config.yaml
encoder_arch: "vit"
model: "masked image model"
dataset: "Sentinel-2 satellite tiles (TerraMesh)"
train_examples: 72500
image_size: 32
crop_scale_min: 1
horizontal_flip: true
translate: 0.06
rotation_deg: 5
method: "mae"
mask_ratio: 0.6
loss: "mse"
encoder_norm: "layernorm"
encoder_norm_position: "pre"
encoder_activation: "quick_gelu"
encoder_mlp_ratio: 2
encoder_head_dim: 32
encoder_fused_qkv: false
encoder_bias: "all"
encoder_qk_norm: false
encoder_parallel_block: false
encoder_inner_norm: false
encoder_moe: "top_k"
encoder_num_experts: 32
encoder_moe_every: 2
encoder_expert_mlp_ratio: 1
encoder_experts_per_token: 2
encoder_shared_expert: false
encoder_patch_size: [4, 4]
encoder_layers: 6
encoder_width: 256
encoder_positions: "learned"
decoder_width: 256
norm_pix_loss: true
decoder_layers: 6
residual_init: "none"
optimizer: "soap"
beta2: 0.95
learning_rate: 0.0018
beta1: 0.95
shampoo_beta: 0.95
eps: 1e-08
precondition_frequency: 20
max_precond_dim: 512
one_sided: false
adamw_lr_other_params: 0.00071
max_steps: 12100
batch_size: 64
epochs: 10.7
lr_schedule: "cosine"
final_lr_fraction: 0.05
warmup_steps: 360
weight_decay: 0.3
adamw_weight_decay_other_params: 0
Rows from block 3 of the decoder of a small masked image model, named by matrix and row number. Rows with one number belong to one neuron. Each number is 500 + 50 x the weight over its row's rms, rounded and kept within 0 to 999. All counts start at 0. Numbers have three digits each.
After each neuron's rows are labels from the 100 images, of 14976, where the neuron reaches its highest value: "responds to" is what is common among them. Only what is clearly more common there than usual is listed. The data: Sentinel-2 satellite tiles (TerraMesh). In brackets: how many of the 100.
# fc1: MLP up (decoder.3.mlp.fc1.weight, 512x256), inputs 172-255
# fc2: MLP down (decoder.3.mlp.fc2.weight, 256x512, transposed), outputs 172-255

fc1.317:504560545468580432539474453574462402518439500426434499494537513499474394494483450489370524511493568591496475446540528417483511461441496512489569606544541499553462536492543504496477591460538441550440566509518549480536451516406487527516519505543564526486
fc2.317:483527570514500509428537568434527538485477463453517464508374458470550546521441546496556490442465453525532503536518445564496577486594459516475514525478429582487548459505396485542441499490491478450475507523492378520452463478579444482521514425526458511474
responds to: main land cover: snow or ice (36)

fc1.206:544515564471487552490488476535519478501447434483467418470552521560468484506472530531529490526540569348426515530484418472469496574405537524483502571522427536529487554494462443521465570437519407488507421576520497570496477532439422492541572574437492495488
fc2.206:381500497573517497471550523591511518482525546458554542547460480452480459505493520516565539527583453554489510500573536391513496435558528589551494426510423487532592461510552514586482462433524530520473482498563450491497542555441562454568554530596493575481
responds to: trees (89)

fc1.2:581505454513503522406461535568602415540452472595496552440538529451547630518456455495516560481458459530438495526492543478580469460543484442575490444505373504498502534452529470597469518542438438465523443484510504520495505513526521520500441586477572617414
fc2.2:411564494529462610529424482525508495400569468477550507563409477483571395508493545495555509491487654526467448498572470569426507450471479490459454618564440515385656460399482477419514465502458482543447457530552526426457504521512558583469501452544481477622
responds to: main land cover: snow or ice (33)

fc1.143:471558526456534531439500469511512476469545566497440538495417483504571503535502516464483535453463549424576596469479423556430550476569512503559563541491530604543619498479531474530443470508525502548578468447461539542554475523473515492505560523513475531573
fc2.143:539446485473464483556448564432506501503499432495559546517491566521518485509500520508411470506450412491483434586491511464662487472453502357567459450494452535426455452505531493430574572595518482460448522521485602473572575548504441522462412477543545539561
responds to: main land cover: rangeland (44)

fc1.190:499455565621551497490484544515542572537483515521462465521511570517500463437558546523529521441491477539474467467613470530488524522569540487453478517534491438472548542570540507573551576502498444517494524404575500452584560465552559387486455485621519481482
fc2.190:553547472457492638510498528485475572490537442490466453479479537494533592420544519479535476508491440439494466426580566454510481489490532509561524479558459577486485508519503443470433558482533439422430517530499443512463625474519571478520498538463461521509
responds to: trees (88); flooded vegetation (26)

fc1.432:498426490463577533495518446434494519564463534478445570561574442519500498454543523604504565503422397536454497458482508625528475546557477442448615464520598481420440627490543423512614498526500603544407440439523517503472481467566550484488459443492525520502
fc2.432:570530425476470450456436401557495477458459469576550476431505438523462548492427567496462541521514499519541528427500510542426468470514492415435392609392533499409453574471495522464577513502534453471475529424477552516516418478492579496443530527482467510585
responds to: flooded vegetation (38)

fc1.456:578422477456487365507512528520498505490479530461603576500444463498555506571487505446509506516411482441506520540503509491447483515474414469502537440495483500497496474443536505496492488494578558551547469504487590577466491468483499504496498561507566573461
fc2.456:515479495568524500566545438500531516492550538562443474543535539475517525481464570517570456568507482442490435422482468491398605504503580480501373422500478465414394471468571626426544531548488526455625516511508460421435493493499483508508537461422481485550
responds to: clouds (69); main land cover: trees (58)

fc1.295:592448467506424602500489513545478461472505418468444492577489540475466491414464472463468498464573471602531481550472481455493472517552571552562459549584497529442488570485523449481428571587522485524476584476596454479610488563498554446517522601619509506498
fc2.295:455508469563563553384477495502517525502458487469485455537602499549515535566542436469548369484497487559383520516515461530560512548515511484457579453567361564634508537482601553508530546470428476591449437451449432519461438484518458542534407477493451484430
responds to: main land cover: water (30)

fc1.442:463491469559546470500530537458528588527564571522450452522485519418498519569498469573551534461448477461461593463521554569538413500470476558412468446448475455420470461444407550585532542508420476530402578515518442533496433443512554465374458452537581502542
fc2.442:513487604417567530545448564516502417487459529570620494463476481524445435520470491425433477536545549434566427515423458528461590452481472425482579641521485499515522541612511438438541496569517489454491465459440528540419537509508435424469524466512485487431
responds to: main land cover: water (39)

fc1.406:473508505531406515482637500504549409548506392557557638529518506405570476574565471560476424520502487465527476511490519458483559424465508513536497555466501476533514462521538463537477577462514393391461598568483581454443458533427457494513529456457554505539
fc2.406:426481484492576475464429529421451570583470456517482527402508542510514609405477495448503446560493465571455494494458506547524459455487527473467425519527435513494598515478483452474532464481513554575448482565531474508596528467467535548521666505476524554439
responds to: main land cover: snow or ice (33)

fc1.16:469543510500540565505535520633426454430544520439507569585440456526515514528498483526355464572488486399537587519457476525440535515589527497485464571506422449493473538515498538612502592544478469537448407524524469525555525501535503632530522436549511473522
fc2.16:568452381414390503488369424462472485558513404491492465526483426408530492482564508531514491523519477548465412513488447557564614473427422510528465495545580466609485489478506476495413480483527573435493522523478455457498386461507578533503451571505521502466
responds to: main land cover: water (36); flooded vegetation (31)

fc1.413:497523517479540494552456522500421476489478543453525529487439538469518523556557484361544569538483474500512628489515509443489494541521547519476486442575476382422470505470483539619575507518508562547542469461518437525531479501485498480535435445620542524535
fc2.413:434481469516496571478514495523512539478485511479473481377468440518397470408471454573469551464496511431526461498509422553507543534582399531472443545554501581489485391407541481465550441490560514502528514592472519452477576544580457482521583503404426486469
responds to: trees (90); crops (88); built area (68); main land cover: crops (61)

fc1.7:572638520442488437514524563526565533486433504583429406442467458561438495431467489498492548527507481502498458484575499566494531471488450452478474438510453451509514547533572472504434455559468519578392400444582478473518473477488492483440462507480477532522
fc2.7:525515519525450635521469570385498529530501444433539489452588538542477447465429496425469433476492453531511477487430612479434487449524542518452548564484444513564462469547477444471520497559495441484484525497457418505600528465485527488384550471510552521548
responds to: main land cover: water (32)

fc1.308:497490556503487543502433468520508464511583402514466546450469499527496491441462497570543485444569539485519556591535574483421571480393610486447517519635387494511541489524482457477450469483567382497544554501506550453507492450563566517542498470499561421513
fc2.308:554455511459511521496503490488484554466540609483599516522474467607445494498522498500459456478534453512570568399503517531507500546548573528555462493509501518471453523470597605384561423427474432481433571457505541438522458528465494479437507508480415490501
responds to: flooded vegetation (28)

fc1.140:430511538603592571522468443517495500473446517543473504429543493526573519534496479606479589402460507487431510412533457603424474508477464585514497534430431486531468572501518486520559521519534413375389477508503521473548445420499552471350446453505426475532
fc2.140:456495474443521420585568558604470537592517486422474504474558557463461436486459547498517417542500484513487556552493422498486556475518551437585512458578473515514544557495567465411491553496562550510578470395609553507444605505483549537420523572498416523473
responds to: trees (93); main land cover: trees (45); clouds (42)

fc1.159:522551482641520474574523485615502385508521547474545560461542430533589400546566499525486419529478532506467446498363428455474506498478459554447566517471511563550466516494503459608525520513477520530453673382450538504545482480472506507540485497477471426443
fc2.159:446474421433441480439486568521440478598466486482425492448543550495487548517540441434458532463540443549515628442589545549498517474534451486473542591466582384552464481461492567412518457455468513470465463582452488510494642515570542550539538568511428515498
responds to: trees (95); clouds (63)

fc1.474:472560480480509467384553485530544540525553500573459447447467501425575575519519559533405513517453495455496445477584365484523599493448414481572460542560490512507460576527569489493505524518452561436566453472532501535515449496534456515542417514469483490507
fc2.474:443477502538484507434489530444503422534538421509483462460520473444502542402584458485504431547470479512540481553495437445520553496499502452602515452548470480593460565437616494566503498550503467451445402545466454437594557544469495452490538520460541459623
responds to: snow or ice (77); main land cover: snow or ice (68)

fc1.304:532457539475539486497443494517455415511415531519523587422481527494486425446455525505511490584586473596472514478526487535531527521540540448473418507448360571455451471471528443543457491477468538485524521570457520544542517530518418464369520508497487464525
fc2.304:502522551473470513568509472451573567531557452495549492567537491530520519604524475487582501461383488483526531553529503534454557515473566600571501503485558454527579393458497589449497473518454533424546491446446531434444490451475617521536423515595532506561
responds to: main land cover: crops (47)

fc1.359:517410526452508460582516572491498470622547530454396469565480465571488653464506570486477424578448472467561487495504469479548555505448503492402540491541510396511583529450483575447387497501547459483466496495407516456457411505557566491408466454518565424551
fc2.359:522472515475481605414445450481462454493531527550616526375533538592494492505519458435550515508475512492461488394531475484480444534568478518467593434534527613462453502500538439551571518424580429553546501574522442573496518555522452530528482457518501610505
responds to: water (70); main land cover: water (36); flooded vegetation (26)

fc1.164:571429502485586587471396605483534500452433591518524524474561509477529496521538477489535552416525509500551455473483467540516467573452522491526425379501459538542528486481466571496448498579498495547506518485372511594516573544444480416453535476568537498469
fc2.164:493482522538559447538467471448354565544562475575504494565434526464525531376559579584567483621483531466503623441509493468530546435496527502456437436441411572483559476528399553423484526528481490550468516520581503534500541543476443481472603565526512534502
responds to: trees (88); clouds (84); main land cover: trees (65)

fc1.34:572454584472567534450460499550445534471500543506420499381492514501473639460552461470462593514555563435481495482420573494503437506478444594471472513552485398538508554458539412611497451497596447465467414506489417460574497505569499552520437525455567417472
fc2.34:438554579560522474518522410519449499569553456412534505476555546561505430598455621586532451469518487587538493510515528427483488473545491522477470515500523595485567479482464472523490513548491532541546576489548536425526488497444542527434467472487407519443
responds to: main land cover: crops (46)

fc1.345:577533567560548529494527533529486496545535458474525469530490526487555492529505398591501517460399486581408463455372480506514574395471458577534485484511449539506448567460566441506479539513459540451527532416404573519481563522504518472493400443490465521538
fc2.345:464465474471545446485497438446476468424559467493501478410439460545416500478511511414553461455546609446559529554582555562515492531562489456529496462464505444511548523553543533510474520544499488553549460543488418573493471497512546583415567542530476483560
responds to: main land cover: crops (43)

fc1.111:528491521535579541488394507430506546446459499491490509457483494545451543469392503547417598560568541434419482458502544431425508564566520481463569545514547514473461546554516491482470513485485449525501533434530524569509470527491500466501378562485479539491
fc2.111:437412510465425507564529570552543444421459502421519537592493459512544466481505413471499440485370498461520536440533585570496466497492618495513368427496554528495538513528528480461569598449515489469482522587409497516489476492452486536511532510572514456583
responds to: crops (72); main land cover: crops (56)

fc1.91:440610564545462481480578495464484525527564580564447515571531516507515487419523524572528537580486473472460531505490536469594539432518436485448486504509499502451544440442528459505483537508491502509525410516484530571480535572476423518498466382500536540510
fc2.91:571449487524514456559444529480529414465449485436547536551461553546538459603444444444408512497521511511562534477601420526468459457462471470564574539546559537434471487410477493462510444489514563554396434496429533613518501526513530396527492512525568464545
responds to: water (83); main land cover: water (62)

fc1.194:529555523563497488491526555464485460600545450397557583545503505462432529502525457544448569461469538509493515488493526498515574534527452438472530638562500556589461467487611459453438525431474480499382561468547501400573504492543536492469472502428555437496
fc2.194:512474538526557495423463488481524395411415562542420488518493547485452519499492446419424537524556385448533442534483607485541444512590474447463558429439502494514564457533514565589490400511450412553543489523506522573446442443545451506575502480458527454470
responds to: main land cover: water (35); main land cover: snow or ice (33)

fc1.457:584498421517437478527563473468454516470489604500518565558583511502538523528470482441423487526505520496557502487540537400571495451420513534522585444511536502519585427472512485472480543543403521559527534374564514464532469531482483523479492468561528483502
fc2.457:444551533474554493428437547410515503474561545522519470526375465499460420433477418528572507508574491408516464501474451537443526472480500419533465491438435551563481497521494522500531523533622418484515498573482446496429602478569590556449435480461469564488
responds to: snow or ice (47)

fc1.329:486532531484415510523473397647537514545518495584556456529455577512507465536572470474545411425567483477429497466529459434563471344641551523444455550500418466536543450509564576368429584519483403485539559567467410508600520508485492527409524507499523511433
fc2.329:493417475490557486470478496482464476451472416484448495505557466535540513518460443516484577550492530565475571599534467572456485545484478440499519465440587503390537499469463409621548478499553590491494423404503573497428470532546543414478477482492496540514
responds to: main land cover: water (48); snow or ice (44); main land cover: snow or ice (35)

fc1.280:508511462517535541404663480529472504524463508413531486498538466522543544515482440591449557542553508449466527434445524393507498417521481564481387561484539461506466515509529539516467506524512460458513477444516449535571588518558475408532428462438540475563
fc2.280:450494520510535502531485566579569472506465532553465491524491510538410503424483502548408475440527485548518576500503511488414510575519455490587556426452469529532436550449520487522591413500413582504545579444476562475489521451483531544469562480552591549405
responds to: main land cover: crops (45)

fc1.181:467497488469463501522462387597510419411462482530444444503520526495505495437453523521508491456460500466533465563449563473509507547531568529596508656537497450486467485505510509546460479530519496449478506488445498468630465370479501438487500500561490422435
fc2.181:539469516589461530430555568509554530586511494534525591422505545557500505500515545495408534453480441472440571400593451466425511389493508451547421532506523517506469464392508475471498445532458478535480429499489496623450504557441567414469483631468519552486
responds to: main land cover: rangeland (73)

fc1.277:437520498535508474483413546494489578427488477449444522408418412495589493497516515554557568525573411505578538555396462480527497455439565469436518496552476457487494541499473454539434508457497422488507503448543566521546541415572495536615467483530555513466
fc2.277:567505482592555519452473505463460398521532529576501450508391473521545451500507499390444486522448475500357514432580577489376415494475585533556525546527589485531463458485505510435434416495529432429452525549541445452506606611611551458527560519434452500526
responds to: built area (64); crops (64)

fc1.96:501657516581463498478515447533431543555543423542436571527450503499494513379419476457501478542472541478500507464525418592527553450472528484510574507604407539508595545486500496444536464537423412467478443443491429515494432381504507449499446496552411520491
fc2.96:420503502442515408547497592516517531474624465492571488556574556549542560514412523399453535439464477523472562420473581471523509517551464500392586466535469614499443470432513517543504474535478481508544452499506514559612527527496514565525449483528561484539
responds to: bare ground (53)

fc1.137:498430561547543526478497544524484511560488576539514556543519488473510490573498536498462467441443459433481536463498464381385517517516515488508569447485478452429524548453497416490451540383498387455502486476606463495596507510521439364504533458421466536561
fc2.137:482508486445479440533506456477568465435458353474487484435479496456528489458443410421476500486546570588491463557494547552527547427435445522457438476470488532601491470466498514497505411527556626545552425528407467457507433519512520517499518542528529499464
responds to: main land cover: rangeland (47)

fc1.486:504567524441462474532501433547378478514479385473491489508514574441430618454494377490473581469594509540551524498433512516505441516497523478585611557530593509440540521517471478493585373518502476492410474481593475576509578526563556443472567549414474531513
fc2.486:516444406509441465454503521510460525592559454474511471514499526528441422489469518561522506528545516587460398531437452438596480519487442456558603462483543495517539548505647522535385575527483519444445440483419536548536479489483590521543512484560433566490
responds to: main land cover: water (32)

fc1.214:484509661602538511430462487505506449432525474482444477431474511491502490438459514401533530462503531472499564554447568536470484548465600540512527479491553514477454576523552463539541489517592386596396519454444523452494476472540540471485518436584492493479
fc2.214:567555478484592481562561586476402466566481515444545474587514581522475503533520551472503469548478497558518442458533534517511372520518422502408413504470478590460434551464473558440483504525442558477503500591460537535432459557537410438458526506551563455496
responds to: crops (68); main land cover: crops (51)

fc1.31:477521517596514468353482444494427482504542550463524597536549522411455533577461448558514428499495462551440542530515445438527460450570484477598494508513388528532500571547449502457582452469477460418567501507556544563514505483451466524490413432426542480494
fc2.31:565459504480523601564652518478488421493509483485448505431435430530640420481547502482605488489470584448574465514437516441506533503487599473522517532520508499473506519499454394553536486463451436539529418447529437480496492413484489537515475508502515422371
responds to: main land cover: crops (46)

fc1.248:527528581484498449428544482541389494571528516480527557521518488467486597509435531425520511495528536530380506442480491435530533484437402599513537514431471424443522424533620516464494488516549465494466435486453469477510522444487468540498460558467558611570
fc2.248:409433452448496465516510505509588451504508489578489449467463524452483399579504533535497479531425494469398396570415427493554538537514457379493516471545486530411501502428415485514564430501447464455509542409485491518540491489549478490461440486354543457538
responds to: main land cover: crops (41)

fc1.123:561518478538512493391488440611498439445414478488481499552416482545463477463496589545476552567468574433471474459488534486444552535488471564580520419499512452496536509524500512622486478526484482489488533586529492494529488473403475516469560537495567500606
fc2.123:551405576473459469539504486517523598527556478514594419584456470537404466470467539462522519478562537515540560434509519495453446415614507487496541411528545536525521425532540489516386475508524486544531369537460481468469590487569520464568617454467575552562
responds to: clouds (75); main land cover: trees (40)

fc1.166:478492606518528459488552482537481518544468473379434488547513531566480542451408519489477584535506540526562518468515517505570431541446417420509443558579445508592547540469575526542469504444498474553542505503461516549469541460486542496528592524476493481464
fc2.166:464546387532518491543450521507547606498557466565570406493443525443439411426589425517570503475503529477506435452461519398553544430569503593501576444479517457429510485487493521437546589460467583513450447559548469497531484558498501445529468508537457531522
responds to: flooded vegetation (30)

fc1.139:554480498503445537394522556650566507523542444427462414513531538468517378617508404475482463514481447579518487576522506499486488565522481567487485582543529447501495563505585467351504438559556525485481537541560459456533516452452410564604450521488531561482
fc2.139:476465555510561431490600439537494499452537564507508497484478485432448442448475558492518539488539491519464467451594536501511565500482493372496548394449526514504605420474526567576468460508461509566496511517428504528598470613522476503480452510499442545577
responds to: bare ground (56); snow or ice (51)

fc1.341:458611486609399568460480511477561488551584468550462461523395413564612458497384503511474453541524415464477477462459407503498467414510513581489494567553474535430514495512520490536491564537482489605501509545537439486531417564553606517507471458499561484452
fc2.341:491492477506548482439535591516528531495480497524410508472550601412481428431604473628483473513473504493414536431467493486570509457483616422589488616565564416581467522460442508468416530562519429473517433492509475624579548462384584579430390537445463447479
responds to: bare ground (54); main land cover: snow or ice (36)

fc1.62:490531488430622512522421524528578451440500412512583546517482504490576507440494482548479483535570509478473432588480501410486514484470530501496594545434534531520506520564495459415484488507550502455494516543541623500477458639494549483404584511460510468555
fc2.62:603503490481518462552532520556550565521441511599558523427606626488475496541543493628468447490480409574484529469468516533520427479459588528486509397379547483533490447530552523432488522531493521456419452515529468560592589530502535432609439519460509519436
responds to: clouds (63)

fc1.213:473502499443481490499520490461493496433486528545576433523458525540539447506434488585472519516535491447437477509525533580515481559510414526479459473537475598511424565502567471535461582444504520584442528473520512556464552517533354501499408648531458476510
fc2.213:483544519501467543512550537515486475541440505444407494607481518453475497466536506469542444476668522494464535519450488366539585554492518548479641395559500461582559494525462506458507529466469534518486486529500524476487593484489576385475525407467408485542
responds to: water (70); main land cover: water (40)

fc1.404:558503551496509552462489503466455508531479484454478545521517461565428590387370437622502472519527524545468520446410481486507429569460511516434528490491519603437453455486504478584532523517516427571442517531481507472530481449469459546543537519463508409471
fc2.404:544551515425524420524519477571528450534500483563484444512509587488464578637594435432491553512560448549480538500524394542511467469496444459523573560510489533545568477476485479556541465438509432491539498424515408465508395533560518486546497551491516526541
responds to: main land cover: crops (46)

fc1.331:437494425403522432400487584502510562541499544423545477508597490411481551598473477511614536487461498468425580564476522493537456457534502481468569533576413499550493499572451513502489548522526569456419476450464562465519466511491466405578550499514482419575
fc2.331:512505441466392533462507419526513412436507576507460497463404486518544458491526507455448548467462551492590436413416529596547506611438521491581499548447504463376461530454586533532524508431519542583524591560527373537436510582517508524457438548460541576471
responds to: main land cover: snow or ice (37)

fc1.401:546502414479397502554471568567521475521479403435469535524491499481492507515493486595476349515500450418500499490519474408494456536505518421439586506557470432440448476457475534476467518597490477611475552616545499566454464478582433541485467500469524475501
fc2.401:516526463523590530466468445474521501614567526437411507436439529511406488472511526516515486528505563652516471557479466575553498569475481581549429492515501412564525423508485486521549465443418466496539449436485568524518446486455482467528433476452439538505
responds to: water (70); main land cover: water (36)

fc1.221:422581493472448456565433587477562439570502404449413423470438490555500505448547486469643500398515547498478547517478402485517515531508506497456503559432518476499523566487496466414481503607478493543570456529545515490560527452543491471481428502500499484533
fc2.221:599551509517501451538466506540401490496486622506496480498498421443464475532566499529522472537587599482450519519474469570525600552476504424483575395440521539552468502530412492498509468552395558530585518499423574543491433620506508569497574478513501545514
responds to: main land cover: water (29)

fc1.336:433524528563538550452566455517498462473515541453505450468573449524508544537521426465481502482482502426578489569521501496460470463443621472475521588432549490481489514480420441476399520498512513365587534538458551472502511476501465468494449543606637557559
fc2.336:449462508379484510426471562490555528471472384491534542564528512434472555448517510498491527510624396541487523467504511485480425500464446417462506433449518568558485530432560500475562510513456503520447531487502579492582508527533524440479613472583466450512
responds to: main land cover: snow or ice (36)