python train.py --encoder_expert_mlp_ratio=1 --encoder_width=256 --encoder_positions="learned" --max_precond_dim=512 --steps=12100 --epochs=10.7 --lr_schedule="cosine" --final_lr_fraction=0.05
Rows from block 3 of the encoder of a small masked image model, named by matrix and row number. Rows with one number within an expert belong to one neuron, the router's apart. Each number is 500 + 40 x the weight over its row's rms, rounded and kept within 0 to 999. All counts start at 0. Numbers have three digits each.
After each expert's rows are labels from the 100 images, of 14976, where the router gives the expert most weight on average: "top examples" is what is common among them. Only what is clearly more common there than usual is listed. The data: Sentinel-2 satellite tiles (TerraMesh). In brackets: how many of the 100.
# router: router (encoder.blocks.3.mlp.router.weight, 32x256, trained with AdamW), inputs 0-85
# up: expert up (encoder.blocks.3.mlp.up, 32x256x256), inputs 0-85
# down: expert down (encoder.blocks.3.mlp.down, 32x256x256, transposed), outputs 0-85

# expert 1
router.1:501561441530443449517406482452483488485480513482551527554500540535509445480522514503478507547451555500509474509467547506539508497496549514486444452489480495541472506543535478552485530489501499499510444537512547459480481493469512559462464503482555480484508477
up.0:471596479563486524494422507439494533513456480547550499497484501434388429449567514464553516492502512509500561487374486514430489578440534519480419467509519613537508544517516552502449534499526505554497531463500445471492499452455533524492531492503493468570548567
down.0:521455520557486468473468479499505469552580562514458497499449491497468468534462517531518432456524489506512459517503485517403442504539422508632466560441499603430524552455505492511473468542494562448460465481519442511545446496587523498563502519564502493532512532
top examples: snow or ice (83); main land cover: snow or ice (76)

# expert 19
router.19:533532490473524513411431555527483513547463581456480511449427420547431551521510513485533489520467513481550423479492513536487515457544541491461557473530491438547428470490457489487508437413413511417482461469524424522540549496530526512560498530458471488445489569
up.0:458550479537533480528434472535517506482523534512510500500462429562466489476505500470498528439488469457497491556447493486568457495502553565488533524455518606557510417502520495543570507466451555523460518494569512549498484437476490433491580498454549482522513503
down.0:500428512474424549538473549431508468534488480518483574556454554514485476488510531476468526475514564468428478468449488453561448446511525463465451507512498560489524529533530504500438472468417527412484489549527469484564465471488495559484466514505512552526529539
top examples: crops (65); main land cover: crops (44)

# expert 7
router.7:502407483482440558458452440481464444485493529529417563460503446545510504469454523434499542427536518521559488482491498448436557521492448538492553509531488527485544498521458488466488439518555522534484539499545542548571436550489559495465495466528442534528532502
up.0:461517534450451505540397527567503574453529450434516478492571495451564519472445513476527442474496521549560518500516545509458446522524533478417472492499505488476473484497500545490461461564482533457489523493497501516483481467526481465452459499500481528482502542
down.0:525473532461470533452476572435478500524551491557490532482436479497456515501491515534500472510499533398479512492442525431537548546568530479477493474507474430517366535438514434492446496477461463507525505502500505522517497582470528502568528510484376556617471493
top examples: snow or ice (62)

# expert 8
router.8:484494536518496486526507475509572468473517566566528530478588586522470471490465540571477472504502490524433421505525479488570470491508487466425517522493477472495492454524513530489465530520543508538493414562531547538565540472430472461534483499495572560488450546
up.0:446480549463487562542421515475517525500461467531482483510535511624480523503442470534426499433453486410484455460468443574506457555475463505487477558481406517527578516563535574483508516506528522547470505493528570460521498534527542549479494559532491575494511472
down.0:516522529510465528441544463602505455421445520405512465537574423514528537489521545500503564519509497515504515564553530520509537462443429474504495459513562489490509521487520500432489428508414495517546526515521480517459505479507524466483525551446492481483503490
top examples: main land cover: rangeland (42)

# expert 2
router.2:454524511495547513437506520514582554472544588440553485533518565508458550515495555528474485474482479435532538468504528433538485512543462555479441469552496527454556551441518494493509488534547550429537448541473528488452526500509525525523469425545522476516556473
up.0:433523458514486503497479523513513523468507546482486547432453522527508556579467503388400514514476517523451515530526525437470431432620497463563504475582461471551440481491494471481527470488456442491504582517447519637477507471547469554502438520498522536499472507
down.0:441446488501490550525478538537423556488472486586512546516518557531544534539516454434512478486518461535436509482479469561419520503447459419467495580514421515462491547539561476457443476533609556484519534508494483537442551444403456452495475496450466508513462520
top examples: clouds (40); main land cover: water (30)

# expert 29
router.29:528525488485494473450486425427532526470455510545539467607537506459486533513521496469509539470524601497452560500414576473537521543585525487568470555451500500481508507484500550508500482482511442530547447447472499514474488492556448585528514547460489522489523501
up.0:444459509525477502534516518530510504480521519549533583545496497497487480445465511433528496503540429449429516558538508429440473494495483477481506523537415472555485477567481547465505570553460584511519501536471526473484430498451500473441559584514507521552479511
down.0:465474556522533444475500517516415535424526525502481598444512580538462494548505464460473450483547444584499475471577466503503518497458566490489491542516500477514479534496482520452529492559544529506503523493413428536449455437424518444525464538543513445502460493
top examples: water (71); snow or ice (50); main land cover: water (40)

# expert 24
router.24:518517468450477504449462550491471485510489457442502503498579461531504536486486501459454500458442492449486494511526480406564446466484517449505456483541483431519402515474474503467555440571447503454503532567555444503499434478498479519438547455479436438481481390
up.6:480519564466513535575383500553469496479467412537487490498480550557513482479507569544427528527496488513470496534444506520478502491529468444522422540504542485525524504523452544511441472518477533516445531488484506449501486490505467499491458531484498520514499494
down.6:445560463565435513566473536500438494486506532452446496526495513568495467578538496467573467531524493480481535431509498496512478557536552481536532454528475518493499463521435588516502486544454480488501503525467594580490502469450577418491539531515501465437525524
top examples: main land cover: crops (49)

# expert 22
router.22:473497555511460496554527534468568534482524466536487553494515528535557536464451566493531537456498475521514528450507544422511550473496501488487462538462513469479478544453439556508525441415562539512499482473470461536505503485424465516502493509558396569450543414
up.0:488545553472436482528453535520504571561494481450561554482572482423491456551468536499613485453485541509564529454638423466538518505470503504498482475582521445482476509496470452478463588430464485515435537453530462548544437478535542481510538461543554622541508532
down.0:456493428536525500529466429479471458468504478576475532470534559500476530520446498494477411453428502522551455474517478468510471485521524523466522518523468554540549486458532532491519571549529415512437475461433561489478541453455503540518507597557464482438498507
top examples: crops (74); built area (69); main land cover: crops (61)

# expert 25
router.25:553502513555422528457537486511482507573499419445494531516438565559439502490440496502463478422494542433565451462514498511592471453502494503587436515468456547528459480526527543534514527487447503412547560498561547535509470502495525482485567501492463539456480521
up.6:432416482425484524514507522517519537465583440434384478542560558600515527454479514498527513469551508501466451534498526515493535447439451474564473513474450523454464494460493513462434533485538517483481508479504590448526390436514493470545476483505494536520489446
down.6:460560524484504528511426502483520495534509523499560451493500503431500479535510479433456576473478509484492536438509502498555530516487485580479472386499559532508462444529484505493468470510455491539485522502520483566471508490476462485488499515437454483503532473
top examples: main land cover: trees (65)

# expert 12
router.12:523469515504567505489536597483440471455423480447501579540470491565560502457471527605495487426530461431467541461479508521552524494503517469464455463489521558555526580419495484455532582521537535398490438512460560504579512477465463497435530508479448497491549556
up.0:497533526473513464500506546572542413556521536436448479502464472552523465459531571453482514498618505515452574510513506545526489475476467479518570470477536517461510496534471535457437525545461489484459555482558520491477467431432490541558454490509554477525499491
down.0:487518497501500469480552464481470478571512506500545509519516481536565542480489470522454505472517512514502536547425456451499531462495460442547457560445486481454460512445521429547546540503538499459453482538493583478504502426415469441483523512461453509564536509
top examples: snow or ice (45); main land cover: snow or ice (34)

# expert 4
router.4:547471536434428457502438425546545500502480466556508509535520547467520554545528504536482435446486522514471534440469482522529504535503448492530455472552524485469548576467538454451488440522509454532452422548484483481549463530520488582448459519447446463450575553
up.0:525473483518547513429496494413412539515490531521531466489440485474452413496539513484537462435523434562475500455505525503476436452455553524513491427529520499545566559480544488506412572548527504453449473534547458479510524499498532525515486538514459502535497504
down.0:436482461441529497538432449518507527489518520467516487465532522541480447459489553493487570528511498456457470481534439443412440558502557523559561534514480478510468480472467448507564519549506420489523564491532520522453460500499440467511482478476445537521543572
top examples: snow or ice (68); main land cover: snow or ice (38)

# expert 6
router.6:549517492504471469522465534529476453475496464525535571531517530466475554503451494528558485411463510539526439482492482530474563472578520469421556485514482457500529445500527489440455529492524577480469480449413439438451519538423514525501496456536476532442522518
up.0:449565455465546526561457570521502519465473467503490500510435483517468509500491479497406448517400574529418490478425525469474507491564567472468470468460439523502562497522496522462586544593446515543457579492489458503425528491575473518509481465520486490512514517
down.0:555565531520520461477580543503512470495530509585507487495488507514429501479489448525518552522495454369428409467474496492490551500514512440481393591552565508545503538497524521515446593498473569466486491410561511457505507440499497474555526492584504487489518479
top examples: crops (75); built area (70); main land cover: crops (56)

# expert 17
router.17:514511519534500559439495529542438478514421533452535481505517425579437506452471516463508466438494471456528436485491497538545551438524555474426584547521464578532458475473495534492512496461418568510534426510540518527488502472435445549512485482500540520476566473
up.0:509486521448513443513493497426538456420518510530489544459513477529516551583466545553547457556485468575499562452550515539549501432489414507494467427475561486622465523521521463514488549532509503505574495486552435528462544556511498511518507500503500430465514603
down.0:523483485577484503507560449542445461441528482473529503504447550513468475444481504491474615477492463511498519502496496484442590529514524471539453543466440490470479481458502478494467520379548523455453464524529543535625516497470524505514528491460519457604473546
top examples: main land cover: crops (43)

# expert 10
router.10:507452527536481532439453470507588480551459487472536484490586516578458488460511516528587465466497471486418573476481519442546583459510529455539498481491541478518473455502442420494447533398535538457464483579487523495473490503492465550537532502551545577496508446
up.0:445515491481444409480466587540577526534509485480543564526536519568473528506503473506547506481477493475452530480491520526530528527472444430539478543489472514480566543494431510490511417538456553477481521485412497477481422484516543414517484427525498566459497497
down.0:491487562453522437493550470482467525544541545468526459494498534487558464590514566459553479569462515580526516540385495504510511525516480512486492480628499549451501410514479486518448479489435513505414476546479568476469477552490512563542516490448493473519492494
top examples: main land cover: crops (43)

# expert 13
router.13:516529494523421443563442556458585492485575511578480571456473463500532490529526486589563446466540514508527535541484518539512543489518542444409435463534431530502489524497537495455476462574463539426536484499584543522509522487439509491487497474453444582486511460
up.0:493552584509409570517552533488500531471483552499494475502527535600567430460455491492526417514538473470553456542516512545420474538499482529504433519530485487551470484482444511510500471493506457414485484481559534453487574472533467476454602505497574439426481537
down.0:530479449438478481499463514549562463529457495542491515467538572528495492495451502451522528586498386517473496558479480503557501555466525544460505452484515470425536498550545498538501536496544536540509489512505588529519553460465483538499483580373461519468511550
top examples: main land cover: water (38)